From a checkpoint of a small image embedding model: 45211 training examples.
Rows from block 3 of a small image embedding model, named by matrix and row number. Rows with one number within an expert belong to one neuron, the router's apart. Each number is 128 + 32 x the weight over its row's rms, rounded and kept within 0 to 255. All counts start at 0. Numbers have three digits each. After the name is the row's rms in percent of the matrix's.
Before each expert's rows are labels from the 100 images, of 14848, where the router gives the expert most weight on average: "patch colour" is the nearest of a few named colours to the mean colour under the peak. Only what is clearly more common there than usual is listed. The data: photos of plants and fungi (iNaturalist). In brackets: how many of the 100, against the usual share in percent.
# router: router (model.blocks.3.mlp.router.weight, 32x128), inputs 0-42
# up: expert up (model.blocks.3.mlp.up, 32x128x128), inputs 0-42
# down: expert down (model.blocks.3.mlp.down, 32x128x128, transposed), outputs 0-42

# expert 26
patch colour: pink (44 vs 4.4)
router.26 093:138103131092141094124120160141140083122108147118123129192092077087182157180124127124139136126105165178159129164150097163163095106
up.16 096:156118104146128133150172149075136137152138101140093163137104131115160105119098144153137174117136104082127142147126119126088200129
down.16 095:160072124165163135100137062127129190172155169131149116118108166195120105140136092120162145103159075132145132144171117116146109070
up.17 096:098164130118110121124086090119146138135072221159134102124158161123090197115094099152120167128131165131140118130160107084145099188
down.17 094:168089143121156142098163123153121172211120121124146150100153176168143145162179168108131105077126097129130167137069205075138117108
up.18 093:129158075168128127114109137092154159074195144134100155091066170125102136103168139148161160158160125126159091114173143060061128097
down.18 094:114101100111096124096084184172152139100136089100106118159068130111079109161181152187113214132115148105077168126065125138092171104
up.19 096:167127112133131099140115091094138133097050147117162083111051136138130111107102131120128108106129115076148100128093120154149061101
down.19 092:090106161126169054119186097116175150107169115093111120097145143093130142089111143148134131163164079160131113164151126068177128183
up.20 093:100137101225151141080148146099117173091120156122125150149120138105132101137042153099163115109090143073082111140100140158131148114
down.20 095:148138118138095116142192095122126153051150159110082131117167097131120133152127129094121186182156109122093156126151127071049094097
up.21 098:087189101116097159119080133159141079134151088087147165116112167129127142109180163129137152102104133113092152111131146107101174103
down.21 098:161125141104148129099190147125104156082114093092080123160091102154099077100100119178082132131180100065087101160158146087158132128
up.22 098:127139129108113147155122098071092109191097146081107054087093114130149128118112134138140147124196033141154063150131150159118101116
down.22 097:142114181160175106096114097102164116151142099095179120091161171127099169127156058103154100157161123094084141115144159111122102166
up.23 105:182100141074120124163161129112089143159133106144109132096128136122119134122099081147128067191142129151170130104168135123158125112
down.23 103:131128222151101130162142058086102164137118164185175175141098116141149133108134116094131057085134082095119180108129125167133176103
up.24 100:157103130162126136120109130117047113124155146084134113124125182131089094149051149136098126211086127083138176119180145089146093127
down.24 103:166150178106088134170165079146126132109121153144174161121138116128090122138110108102177101089092106062093103135134120110181163127
up.25 106:143126143134134167145112093213108103210168039133119151107124125110149102156146090098137175143101141191142154144136130151121187104
down.25 108:168143093126158111074154137129155093092141164200122125211112114184101076172132126119094114128187167099106090121122141073163129110
up.26 108:185111145158127135106177096124123204120071128169160065123139102214172186096120160141135137098151115140098133150119126179139081099
down.26 109:118135127137133087114205109096159086100141123102141128090122130077095150102107177131150149177147138143111105092128158163134098215
up.27 107:166096175157145134134105138142068113165085081160160143103110111161189093150106208109141152168098113146100168163148101109151149113
down.27 102:139159163122103156060125138086136151109111139177151142102055110162092140106147124122144038055086145099136096163154134131192156165
up.28 090:111138123135140177098149150117134117179140156049120122137096105108151097131098170092111145124065157091125151201181134157104102156
down.28 093:152125107140162172116116056171121095133104122126088090115151059143124131117130097177100115148081110133135152095132141048102115094
up.29 108:139124088137125097156154126091156172077170111064086113107109074142097121103127062155068127136110098068165110094086120094088128143
down.29 109:145131112127095099126136157206132157141148174214075111110165118171182118138167125058156123111067098113083134126164109120156098095
up.30 100:089096192111109107159098124139099147141048106162115127111118111114102183125142084163066127154142144119133179182061109138130119186
down.30 098:136130158103122129143129132146150161175110118163168088094160176117137170115142180093162150077086141132085083103064166135155127129

# expert 4
patch colour: pink (26 vs 4.4)
router.4 101:167174074127124074098161087082188124153132123105098131126174122115153117076215129183113089138135127116168128105133116088113181114
up.0 106:099122181167112122102163081141068111161092160084109052120155092147136150112164115120158118125095169128154192105104122163162103124
down.0 098:116160125134139116137103123140108048156171153063130088122104064120175126154146147124167153178105155136135120090137212141069131108
up.1 087:152087173058078154154133155148061165143103100132088140143160095160165117196105086119126105124115126123147120156125143151155087120
down.1 084:103167114182115152109119143092101047149134171133138110080144101144175125121123147159164057132115127121151185129160136187077155076
up.2 111:160112170127077138166157144124128044177125161115125142082104115130130120061193117129122125162085128077158188090137165138154144148
down.2 106:153126121131115117157110124142119062151140067079129102091070099142136114100123193103166150146147160142139035117148152175140096132
up.3 113:064111127148138145103103150112086157161060127154107111167154108179162120158150146125157104186110139213125122181149144131094136134
down.3 111:167128131198150154132175129055135122120095176133201153105059134114123069152131125076129093120152141119113147112121151130148179049
up.4 114:147110170113148094106061138161108153105106155129147138157139176152089132194095087137114180174186126130107130084100120065148055164
down.4 120:148150147154179144146121102143115138164176096132105127154092176071113147147149105168136154138120185145111136188121151027152202125
up.5 092:040058137180146129135059128093135109170097130117126096155187111078098119070126092143161103163120099172103150142096134080128152132
down.5 090:066151110135099130108137147090084102077163182185143118134111108131145071116128169116111181124158132105118132085138126177149124182
up.6 104:136141255123112119159078083139113080130121115092176142078068103114164112080131126076128108094126132110108176167079142159122150117
down.6 112:149132143103103140155123096112107110161094132096144038112070102134133090117107205085143178155115173118149125071152203167130091128
up.7 105:149114150113164186138132115172140122193083123163153100129103154130135077081097091133126115068081197080166116103187119111190078071
down.7 113:129106130091144129156123179150147111163079171122110162162153128106130163083143117161145096103107131119114080133094095159188091127
up.8 096:189062138127129122128068127149090174099106125143153163114127124136134100161074075095085142199139136135146123112149124082240075125
down.8 098:149124099112140116124068146117127139098156133163087113170155164122162155147161131118145140126082174141147129121118041091149182098
up.9 098:049090177158103160103097111159104128180080051172095130159132080151149184134087086123170139141151122184119121168078130092144132169
down.9 097:103073127153114126168187148105129149137172114121167152093167122105122067178109144136104157154161190098132130175114130121128132105
up.10 102:142125096084119142122161110113179125086152144100086145169100165067129078090099123154071119170160144138154087111114094090100173136
down.10 102:086132147104122152129145141114094100146164177160151129126186171117219155133208131094123146116088084126081159127116142137086115097
up.11 080:183084138118105133142138052132156111117075116164123028114133070141138139063136133107116101105142042077121100186117124059144096133
down.11 079:110124105136146112119141123137137068118109116120124074125082135171169129152138161141147148131136128152107132102133189135108085113
up.12 100:106081146121113151120127156138122201135121048107102151128167045183116121149136146131097104117121143152102213158109095140124069118
down.12 095:116182129193144151124090120081160105100111192105174103096158114125199094098126172064173137063189098101109104117146119090127172080
up.13 104:112190121080098144114118113149155141079183104089108171165120135122133046112110137128080163159132139102143091054131105122112146092
down.13 103:130132150150155117143107119107086071125163105130203219110136167078160129142180057107119132101128082183102110128124131167127112098
up.14 092:140153093120143126128145077088109206134081129158129098118163113185104147140149100119105117112138086154152084116154187091160117128
down.14 095:124141095190185102125134116085149119124075139125162148186111083137092118117027107139105109113137128131069173111195113120158127134

# expert 27
patch colour: pink (36 vs 4.4)
router.27 092:131126081080090155147139141135166146142157067083096129126173125098136196139203131113109136118124085144093108090146165089111153185
up.0 097:095180136096085164136092140188097131109148123064086176134129173149123124140101101121056158134172113095166154130105135128152182137
down.0 098:178099146111080123143123090169125121142122145148117127160116081200076088135101140133124161079055122145073121057141146138141109158
up.1 117:117111148100077182164116131180136079198094134088156117157116063159153134147096193065101137069135132148127117133133101179100107119
down.1 114:145120174168105158165128189096133146127186153126127110084161070133125157138170141081083148136126118114154138133132128178103128119
up.2 096:120150152092148145135134135155028150086077128106129120108146098096104098136086110083104051180151185107070197135119118193146127175
down.2 090:144109093139105105171099123115126127140121168080212157160101148212088136113135147132143120115161122104160124094102120058093067094
up.3 085:188093086183132131122153098132092157225197091134106087120134050156146141133117142089139113156066117089134138163149166105199122146
down.3 085:121131185117154113128118159111144085142161118053090114169153136094086126137202185134164103065092172128101098117128105172038106140
up.4 090:182076121179103105135150075110100129191207099157113095094116081183113195126160164113158160128121122112162148187125129172136117173
down.4 086:192120137178073108094115148166119089136168161112144053118079114083104057118197156130124151071094101111083042062128127103135121139
up.5 097:164081136167111115093178088062105125098090125139076137089148140122087154135163149097122170159148104096187168120101121121125170147
down.5 093:164131178164121123083097131175121125090178123166139122170138149114051098076105110135112157116108146078127089090077141191116145084
up.6 099:192107150155128060169109092179142145159075152165120112094158157151121184109162164159179141160126146161131128141158118103114126160
down.6 097:129134156113129098112086119125089159146109095139112118129103072116073119076114121165128139146100118094140119101132169184159063166
up.7 109:073135132133167138088102140076132080181139131086166130151119091105177066105114200105129107119128138160154146093110156226082150047
down.7 127:122168191149160163144167163110149143097114153122157134151110125133150123127112141036079160151153108119189125151152138119104200078
up.8 114:101189126142137124103145075103115156098100169131108109149114151151093144127139070150118086131155131117120094118136148110154147125
down.8 121:100149122135161120104181093168114167140116169155074153160101124117139086137122083109105108139151140140158123171206118165133134104
up.9 092:147174167123106132129122151144098125080059126194171168105134124123132089163150069118199133156098145125137161130148129197159127138
down.9 091:173087167130135166118136153157087109070148078121144134193083130085166132116114159096220092085133112097118128107110130188081083168
up.10 098:086169135142102185169086148139114046184111138128107191127088104153139131174133119084139215124123091166153171126124122118135178101
down.10 092:151068166076149134119140130165129108150176084160101179159105061227110106197130107081111131110090177139121163143094152158127102163
up.11 110:168104152201110102110129150115133158159197112179151165155130128132178088145138178128153179122120116196089141158119107152147186098
down.11 109:118145087098138092099164091134141126101170178101187105165072105139127097146154096089126159153099152097141103097165102118113146107
up.12 084:091102080161137075156116094121148157153161110128160148133134050157088169149139143085098121075156102120112186159112085138128146189
down.12 082:098087145121108174150153121116109112102122134164127131100105074086119111106186171101145153124109117109145115109195156169157111171
up.13 095:133159075163154142102155165137171127161150129124112042108075062113145189101113098170192137090053110125151118182127131111118104127
down.13 096:134117134203156113123189156118153066158123113104104105146108143115094125135117124152165096103139186118084110128120165084119121204
up.14 097:095146132136133040164091130139153129147169135110137155131128093146083163114128090165112148060124114080084089094134127101126142152
down.14 093:118122154104132126155111142184104121085104188156133099101123129121139109162099153087151119125090097167134134097138194155219127187

# expert 14
patch colour: yellow (56 vs 0.6)
router.14 085:124139095199125163126087176133157116082151134125141129093049188160102104119125130118099082100106183075126186160153123144094126115
up.0 101:140164107086108081171161144109144135140179109138124197141129142098121155112171166148130134118100082190111125103055155119097181049
down.0 103:144122177118131077125174127219143114142124161129081096107093100136171147136127138064139142110133123134125130095063214130126178161
up.1 118:105071122138135138107062103103105157114127097117143120066136158169119126167161090115135127086178058152152144140086149151148047110
down.1 111:082120082068137105141130082147104073140125139142112166182106094141134063136122160146108111185112100157080121156125135106166152137
up.2 102:162128154146136097112161153159124172133107057130106113125132117089141133158123147098157205119138122096132165092118134181137122110
down.2 108:153174119086090180162132110154162125156114108098067073118161115105123187118100072115112093097107118090155153162163108108079070048
up.3 096:170143153128105107094157121131120141109109118085133078129131091087090188096122147127136176164155156095054130124121140092148149038
down.3 092:172119124122103149123150164115142109162111080125104137100098125172077109123064103179108168141116137107133167101146150085105108113
up.4 096:114142143140178081158131111144120109113076107155082147112141116099136106154119114116098140106162133139141138086113129178196183129
down.4 100:129132097155107121138106125148171112132111113119071070107171089105125189121098120159180166062111139097134127150193125134144110125
up.5 104:115093114153128131122105138127108188146086131077158162100128114155115139112089125092097115098149104122150102137075087117139133121
down.5 103:097098104110114101069118160168125084129148157094035133137081094132134121121140188130166094170141114138174126155131106174122144108
up.6 106:125141147159092113137153117137115111099156088108133123111118096068177153175122164116201123147103111123072102123120124116138141176
down.6 115:144134106093140128122109145141153138132102104173115088124150099141110133105122108152144181185179099124159106092121088101174068115
up.7 095:111157134148101119082132129141081141138153172105115113124095107163118165178141129166200178147131135081156129152094151129105114156
down.7 096:192122161145170077122190137098099071160137136080120109080188114138140159170163138114132113078160158118148114057173184122135088137
up.8 117:173134132136122125131124137113119182163186121173188101149092145102130208108159130110159103078089109136078131157109150137108090078
down.8 119:201143111105112145135175061176109081128067144197096125080106107146139149120129111058065130094124085127110115142092127133167202129
up.9 092:129157127157132141143120163136123160157187073118154180143100146091152124148109142128131099064141123130122118157134088147127109090
down.9 091:171108103064120102143153128128147098095078156158096120127138095127155149118149142069154211106122099156056101076082119176140194117
up.10 109:142131140150142153104107142153074227131176101107163208129124129126125139157125136120139135117202111125161075130128079120158113135
down.10 104:118143152088128080120144111174124056163115118146102143120066079138145130109136170111145112160142080166112119157103059207117119142
up.11 092:167091131150150167102204122101127141100045166158092127191170131185109088120129125097091126123120128093158146130141126146161121127
down.11 086:152151103096074171193125090146126158114068129134116112134188121159097110139102100160131112124118148098105082170175157077172110086
up.12 099:151169122119100147143159133141121115163150084176124154156104160134152145108176109117140096134036120163099120182132191096147136051
down.12 097:157122119120152092107081109131136163092083118121069112155095096099130177138126072120093112143188113159053150140094136142102188131
up.13 100:165154131123164112132126149102105126145135133110086206111096124141135099217118151132105157152123133134140148135104139091103152118
down.13 101:166158148208142088103123134149115131157092187125081124098171169093138092127115096164128171127110092140100108061112103111111093172
up.14 096:109147183091095140117081156127099108053108143110164143146143087097159119156037094087141122163144146137093109124134120122113159164
down.14 099:109116104118138143144136160148134176152131077118180144162147114134153163103195119145151110090169099134140129129192094099160096178