config.toml
expert_mlp_ratio = 1
layers = 8
am_softmax_scale = 16
warmup_steps = 2640
Rows from expert 29 of block 3, named by matrix and row number. Rows with one number belong to one neuron. Each number is 128 + 24 x the weight over the matrix's rms, rounded and kept within 0 to 255. All counts start at 0.
# up: expert up (model.blocks.3.mlp.up, 32x128x128), inputs 43-85
# down: expert down (model.blocks.3.mlp.down, 32x128x128, transposed), outputs 43-85
up.63 [121 116  98 102 114  62 121 126 116 133 120 143 126 138 105  99 109 168  93 115 141 160 121 107 156 143  80 109 155  97 153 137  85 110 159 139 139 154 139 116 100 165 131]
down.63 [126 151 146 117 135 115 118 106 127 112 121 156  70  89 110 121 150 155 154 161 145 143 174 122 132 127 101 132 156 145 142 145 125 118 124 134 114 103 126 170 131 109  64]
up.64 [101  79 138 142 139  79 160 116 154 107 119 146 140 138  60 147 101  71 142 184 139 154 197 111 108 125 118 116 107 124 150 160 181 137 132 127 148 100  84 104  84 165 115]
down.64 [128 153 117 146 136 109 134 125 162 133 161  85 137 115 139 104 149 147  90 128 111 134 178 103 104 143 106  94 188 152 121 130 136  84 192 149 139 142 108 140 156 157 127]
up.65 [122 166 184  88  96 153 123 111 112 102 157 143 130 143 131 137 105 173 129 147  96 109 116 169 121 148  78 132 103 120 122 103 159 131 141 117 152 112 192 132 141 131 109]
down.65 [105 146 107 143 159 153 151  90 142 127 131 140 141 135 102 155 129 119  67 146 158 132 166 142 132 145 159  91 137 136 127  91 130 144 141 166 109  93 126  53 135 120 127]
up.66 [113 121 174 121 128 134 111 126 117 172 108 117 122 163 173 132 121 132 105 149 115 127 158 141 163 108  85 149 154 121 110 107 109 163 118 116 134 108 166 121  92 138 124]
down.66 [137 144 127 158 124 120 127  98 149  96 134 110 100 129 117 128 137 112 136 157 118  93 124 146 157 119 134 108 155  97  89 101 135 156 107 137 108 116 120 124 139 162  99]
up.67 [154 110 124 134 126 100 117 157 115 126 134 123 108 128 141  61 178 137 113 143 139 130 127 107 152 129 129 120 165 122  99 120  66  92 184 141 131 151 114 115 114 150 178]
down.67 [132 164 119 133 145 166 142 120 115 111 118 135 125 124 111 178  77 124 169 106 127 142 173 119 107  98 103 131 135 148 159 127 101 189  98 127 123  96 118 153 139 129 119]
up.68 [143 149 173 142 128 122 114 153 146 134  89 161 122 135 107 105 153 162  99 110 182  92 100 115 153 123 136 143 167 123 154 125 108 137 104 151 156 134 124 130 139 146 115]
down.68 [140 125 122 131 111 125 131 118 126 130  98 144 155 100 131 148 158 153 135 154 147 167  68 107  82 153 130 208 170 143 159 138 139 170 140 122 124 148 173 105 143 127 143]
up.69 [106 102 140 204 122  95 142 104 177 151 122 125 140 144 161  82 140 108 124 122 163 139 104 116 107 123 141 111 133 141 120 202 109 122 137 136 139 125  95  85 151 138 180]
down.69 [122 122 133 159 119 118 115  78 117 145 124 126 106  92 132 177 111  94 126 147 147 146 125 164 159  98 177 136 119 129 114 106 163 179 160 169 133 127 132  84 127 181 127]
up.70 [155 162 160 119 134 132 157 142 113 140 129 141 147 163  97 164 142 167  73 170 178 177 164 123 142 129 153 116 147 138 126 154 111 109 130 139 106  94  91 124 113 142 121]
down.70 [109 150 175 139 123 105  80 167 132 109 170 101 126 116 116  84 156 158 124 114 145 149 144 141  88 133 157 165 169 132 125 167 149 100 161 144 109 152 154 181 126 145 102]
up.71 [129 121  89 136 143 151 179 140 152 151 111 131 114 149 137 115 194 111 117 169 127 142 130 132 136 131 158 125 142 137 100 121 103  96 117 151 118  91  89 150 191 106 160]
down.71 [144 130 132 127 124 104 116 122 102 141 128 180 141 110 119 183  96 117 154 116 156 102 129 147 138 117 137 166  74 110 120 131 122 139 122  97 140 150 142 110 136 124 135]
up.72 [178 137 115 139 109 118 123 153 132 134 106 123  91 134 143  90 168 131 110 118 126 146  99 138 143 113 159 115 127 109 115  87 135 100 155 157 112 148 122 143 157 134 150]
down.72 [133 129 103 131 119 109 114  95  97 111 143 134 168 115 136 168 109 129 170 121 153 153 127 134 127 160 152 149 148 128 154 126  82 125 112 119 105 127 133 127 131 127 131]
up.73 [128 105 125 136 103  93 105 116 137 142 111 132 123 138 113  91 155 156 121  98 106 114 124  76 158  82 122  99 174 138 144 133 147 129 132 167 149 139 118  97 143 136 143]
down.73 [115 126 144 117 155 124 157 129 103 133 116 102  95 142  84 131 137 125 160 137 122 114 138 127  71 141 158  98 111 132 118 108  95 112 135 128 130 159 119 164 166 149 149]
up.74 [122 115 128 148 127 118 119 121 181 119 145 116 124 114 138 138 105 100 114 100 141 124 101 134 154  98 119 149 126 122 125 162 119 156 127 127 132 125  93 124 134 123 110]
down.74 [121 135 108 151  97 117 143 107 125 119 143 110 135 108 131 126  92  82 121 106 118 126 104 151 136 110 151 141 126 162 123 102 116 146 151 127 108 149 145 126  98 133 131]
up.75 [122 133 124 101 140 118 127 115  91 129 108  68 125 133 173 127 112 151 122 169 112 117 182 153 129 146 117 131 152 100 122 128 100 121 138 106 126  96 195 165  81 119 131]
down.75 [125 152 145 181 119 118 110 114 113 126 132 135 115 131 121 163 127 149  77 105 107 137 115 140 158 125 149 144 156 108  92 179 142 136 105 163 108  79 133 103 121 122 108]
up.76 [130 109 158 114 128 147 187 178  93 116 106 153 128 141 111 142 133 129 139 125 129 129 111 111 158 131 123 118 145 139 202 118  97 122 105 143 131 115 130 113 154 119 121]
down.76 [140 103 138  96 125 127 110 130 101 133 130 182 121  85  90 133 151 104 120 118 177 126 133 133 113 168 131 124 124 109 127 167 114 150 109 111 128 166 104 120 133 124 144]
up.77 [151 111 139 113 109 130 157 148 131 120 118 158 110 144 150 139 148 102 122 173 119 131 141  92 149 154  71  99 122  73 135 145  90 139  95 119 140 157 104 121 115 126 111]
down.77 [ 75  92 107 167 124 149 129 128 108 136 154 144 126 127 124 118 113  98 161  72  97  95 172 151 137 132 114 144 164 140 100 133  86 153 168 137 132 102 132 105 141  99 119]
up.78 [120  83 156 127 139  94 151  87 153 135 147 107 130  68 151 115  86 158 150 115 123 127 145 155 111  96 112 111 130 124 121  87 141 136 180 172 112 102 156 141 109 145 130]
down.78 [116 107  83 152 144 123 118 120 126 153 110 106 136 134 113 170 109 151 101 116 191 121 177 100 104  94 140 122 106 131 129 170 133  91 128 178 114  85 103 107 129 151 155]
up.79 [146  93 148 141 123 146 110 156 112 131 126 158  97 160 177 163 129  97 116 133 143 113 132 168 131 125 116 121 121  73 107 134  80 115 134 106 137  77 150 132 130 117 160]
down.79 [112 100 132 124 126 138 117 153  97 107 139 101 119 147 133 156 146 159 136 133 163 128 199 100  74 114 119 120 104 114 139 148 106 126 135 127 139 185  78 100 121 133 127]
up.80 [117  91 119 104 107 136 106 135 118 154 152 114 132  84 135 154  92 130  96  84  91 112 111 144 174 107 107 164 121 145 146 137 151 183 121 147 113 110 134 127 146 130 102]
down.80 [112 145 122 158 126 108 187 101 135 105 131 138 111 104 108  85 128  80 123 111  92 120 134 127 117 110 122 110 138 144 133 133  99 142 114 167 115 128 105 112 100 133 135]
up.81 [125 121 165 147 117 151 133 138 113 114 156 130 123 118 143 141  90 103 148  81 135 135 135 153 108  91 116 176 170 143 162 127 146 107 150 178 114 112 158 131 126 131 115]
down.81 [165 136 105 160 149 115 154 105 138 189 117 143 127  83  79 157 124  87 104 156 132 139 124 131 163 120 137 108 140 138 122 134 105 171  88 137  98  69  81  90 110 164 145]
up.82 [135 146 150 141 112 112 111 137 120 162 122 145 130 150 182  86 135 126  96 154 108 114 139 126 139 105 110 116 170 117 110 102 100 105 125 154 135 160 130 135 156 160 133]
down.82 [145 171 151 120 105 133 123 103 102 128 122 124 109 111 132 158  75 106 134 143 103 122 121 142 176 114 142 131 172  99 110  98 114 145  74 115 107 135 130 154 137 161  82]
up.83 [175 174 179  94 138 125 142 105 109 139 123 100 128 133 162 103  89 130 104 168 129 154 138 150 116 141 106 135 155  94 153 104  74 114 140 120 138 181 174 142 140 114 113]
down.83 [138 141 135 159 141 134 132 121 138 107 115 132 117 140 152 125 100 136 118 105  95 178 143  90 153 102 162 133 140 107  82 158 129 141 100 121 100 118 143  88 103 109  99]
up.84 [145 154 120 168 136 121 103 147 118 129 133 152 129 200 132 119 112 105 141 141 113 120 118 121 161 116 126 115 141  98 124 125 146  92 133 155 146 129 124 117 147 119 111]
down.84 [135 113 144  69 142 108 115 128 166 127 145 113 144 161 103 142 119 108 127 152 115 124 136 131 119 106 131 125 140 122 139  81 123 174 131 104 114 153 142 144 110 134 165]
up.85 [144 133 139 210 125 134 125 118 149 165 104 127 116 145 154 108 142  92 139 112 182 121 116 112 146  90 142 140 141 126 127 118 140 102 129 157 111 179 124 131 168 107 155]
down.85 [154 111 151 148 116 111 129 140 159 116 128 165 176 124  93 148 127 118 132 108 113 100 108 158 183 120 146 139 107 160 141 150 125 121  89 166  80 116 138 165 152 121 138]
up.86 [169 140 137 117  99 130 126 135  91 152  98  91 132 143 159  97 128 117 116 153 132 106  86 148 129 135 135 120 123 117 131 135 113 106 105 137 141 133 167 134 143 107 104]
down.86 [113 155 106 149 133 119 106 126 119 150 172 104 151 127 145 131 147 101 117 117 145 114 143 174 146 136 121 130 149 129 140 140 106 146 108 138 116 103 118  85 103 121 168]
up.87 [119 112 137 100 110  82 170 126 124 129 146  93 152 127 152 112 138 154 100 138  71 130 124 139 136 114 111 137 135 111 118  98 129 129 167 125 107 161 127 126 157 154 149]
down.87 [126 155 131 138 149 140 132  96 109 106 148 122  72  99 101 117 106 132 141 137 130 118 145 144 120  92 110 134 157 129 138 116 121 153  87 148 112 101 127 116 131 135 122]
up.88 [163 175 109 134 135 127 151 101 109  99 146 147 130 129  64 109 157  86  85 154 150 143 170 115 148 137 154  74 160 110 120  80  77  92 122 182 136 147  91 127 166 142 112]
down.88 [171 166 108  99 156 120 123 151 123 116 193 121 143 113  91 137 149 187 120 108 129 141 157  93 116 137 130 138 119 100 156 140  89  89  88 105 152 128 131 123 110 113 136]
up.89 [108 116 147 157 144 107 167  85 168 214 125 101 127 127 131 120 121  79  92 153 137 120 130 137  89 105 124 126 149 121 134 175 148 171  81 155 130 141 115 102 140 148 120]
down.89 [123 103 157 120 100 115 123  92 149 122 124 113 104 101 133 122 123 102 140 130 120 132  98 141 152 122 131  88 137 111 119 122 137 107 154 124 118 147 142 164 151 162 104]
up.90 [115 108 132  96 112 101 135 129 119 101 168 126 120 121 165 161 130 142  97 140 129 153  90 144 122 152 111 141 101 105 132 121 103 149 148 102 121 182 123 114  94 143 146]
down.90 [131 119 120 118 102 164 165 143 104 127  99 112 123 153 137 180 108 177 156 129 132 122 141 101 113 125 125 100 122 149 133 174 114  90 104 153  82 110 119 154 128 103 109]
up.91 [102 113 132 134 140 114 155 148 148 147  98 149 146 173 117 141 163 121 125 145 168 141 146 120 138 136 108 125 133 131 120 112  77 140 155 119 135 118  86 147  51 129 133]
down.91 [118 159 112 179 101 124 102 132 104 145 113 133 152 119 167 146 182 118 167 117 100 114 109 107 141 105 116 157 173 120 108 159 147 138 117 183 154 104 104 127 145 123 109]
up.92 [123 105 126 202 127 115 151  98 158 127 131 124 147 124 144 130 120  91 138 158 143 153 141 149  90 111 135  97 134 125 135 123 183 148 139 136 141 114 131 114 108 138 136]
down.92 [165 113 117 143 148  96 107  78 133 111 141 118 122 127 128 129 114 130  97 122 156 147 145 143 163 165 130 135 177 118  98 138 115 128 139 203 125 127 108 142 143 150 151]
up.93 [133 122 124 110  92  80 124 128 117 110 130 105 153 124 142 131 149 174 125 115  74 153  90 109 179 112  82 126 116  95 148 119 126 126 169 133 100 138 132  83 144 129 126]
down.93 [115 137 106  99 150 130 138 117 104 119 180 107 136 127 107 101 118  91 123 130 132 123 157 146 125 109 123 142 143 117 116 133 112 142 118 142 124 110 125 125 116 122 127]
up.94 [147 144 138 101 109  97 102 137 108 131 121 124 127 184 102 134 106 152 109 142  96  94 132 141 118 132  99 148  86 116 134 100 169 143 113 158 140 123 159 121  90 140 151]
down.94 [156  95 136 153 163 111 118 104 141 123 116 141 110 115 153 117 119  97 129 162 158 134 154 132 169 121 157  62 136 115 104  89 149 158  91 123 114  69 126 102 100 150 109]
up.95 [152 149 110 115 111 100 186 127 163 153 129 135 134 148 117 146 137 168 158 106 171 125 147 153 148  72 148 115 108 133 129 164 126  75 112 122 123  86 131 136 124 114 121]
down.95 [133  98 138 113 116 112 129 134 134 100 160  87 126 137 114 152 142 119 104 111 118 118  95 108  99 115 158 126 142 117 118  98 146 113 147 107  96 162 142 140 110 163 173]
up.96 [102  98 155 164 149 106 186 111 143 226 108 156 117 110 125  94 134  86 181 144 135 107 165 146 143 130  89 141 123 130 151 123  90 102 110 110 172  98 120 132 137 137 145]
down.96 [120 101 120 147 172  92 115 135 149 133 122 173 140 170 131 183 151 123 157 128 176 106 139  73 113 155 138 131 133 158 160  97 118 130 172 177 120 112  53 114 160 157 155]
up.97 [154 115 147 185 114 125 103 131 141 161 105 179 116 165 148 133 120 125  98 117 138 117 137 153 149  88 138 123 133 130 147 117 159 118  85 150 139 139 136 125 173 145 124]
down.97 [147 139 178 138 118 110 125 116 130  97 102 143 133 119 120 154 123 104 153 133 129 100 113 133 172 147 137 128 137 116  89 131 140 157 114 141  88 117 132 151 155 154  98]
up.98 [ 99 120 123 122 141 143 133 109 144 158 138 126 126  87 151  98 103 172 133 128 109 122 121 151 159 113 116 140 139 141 110 139 122 139 155 111 137 125 160 144 136 158 115]
down.98 [170 106  96 107 115 126 146 121 124 133  97 105 161 134  87 175 104 171  86 140 149 125 126 104 137 132 133 122 130 128 153 162 106 103 106 148  85 102 160 163 145 112 157]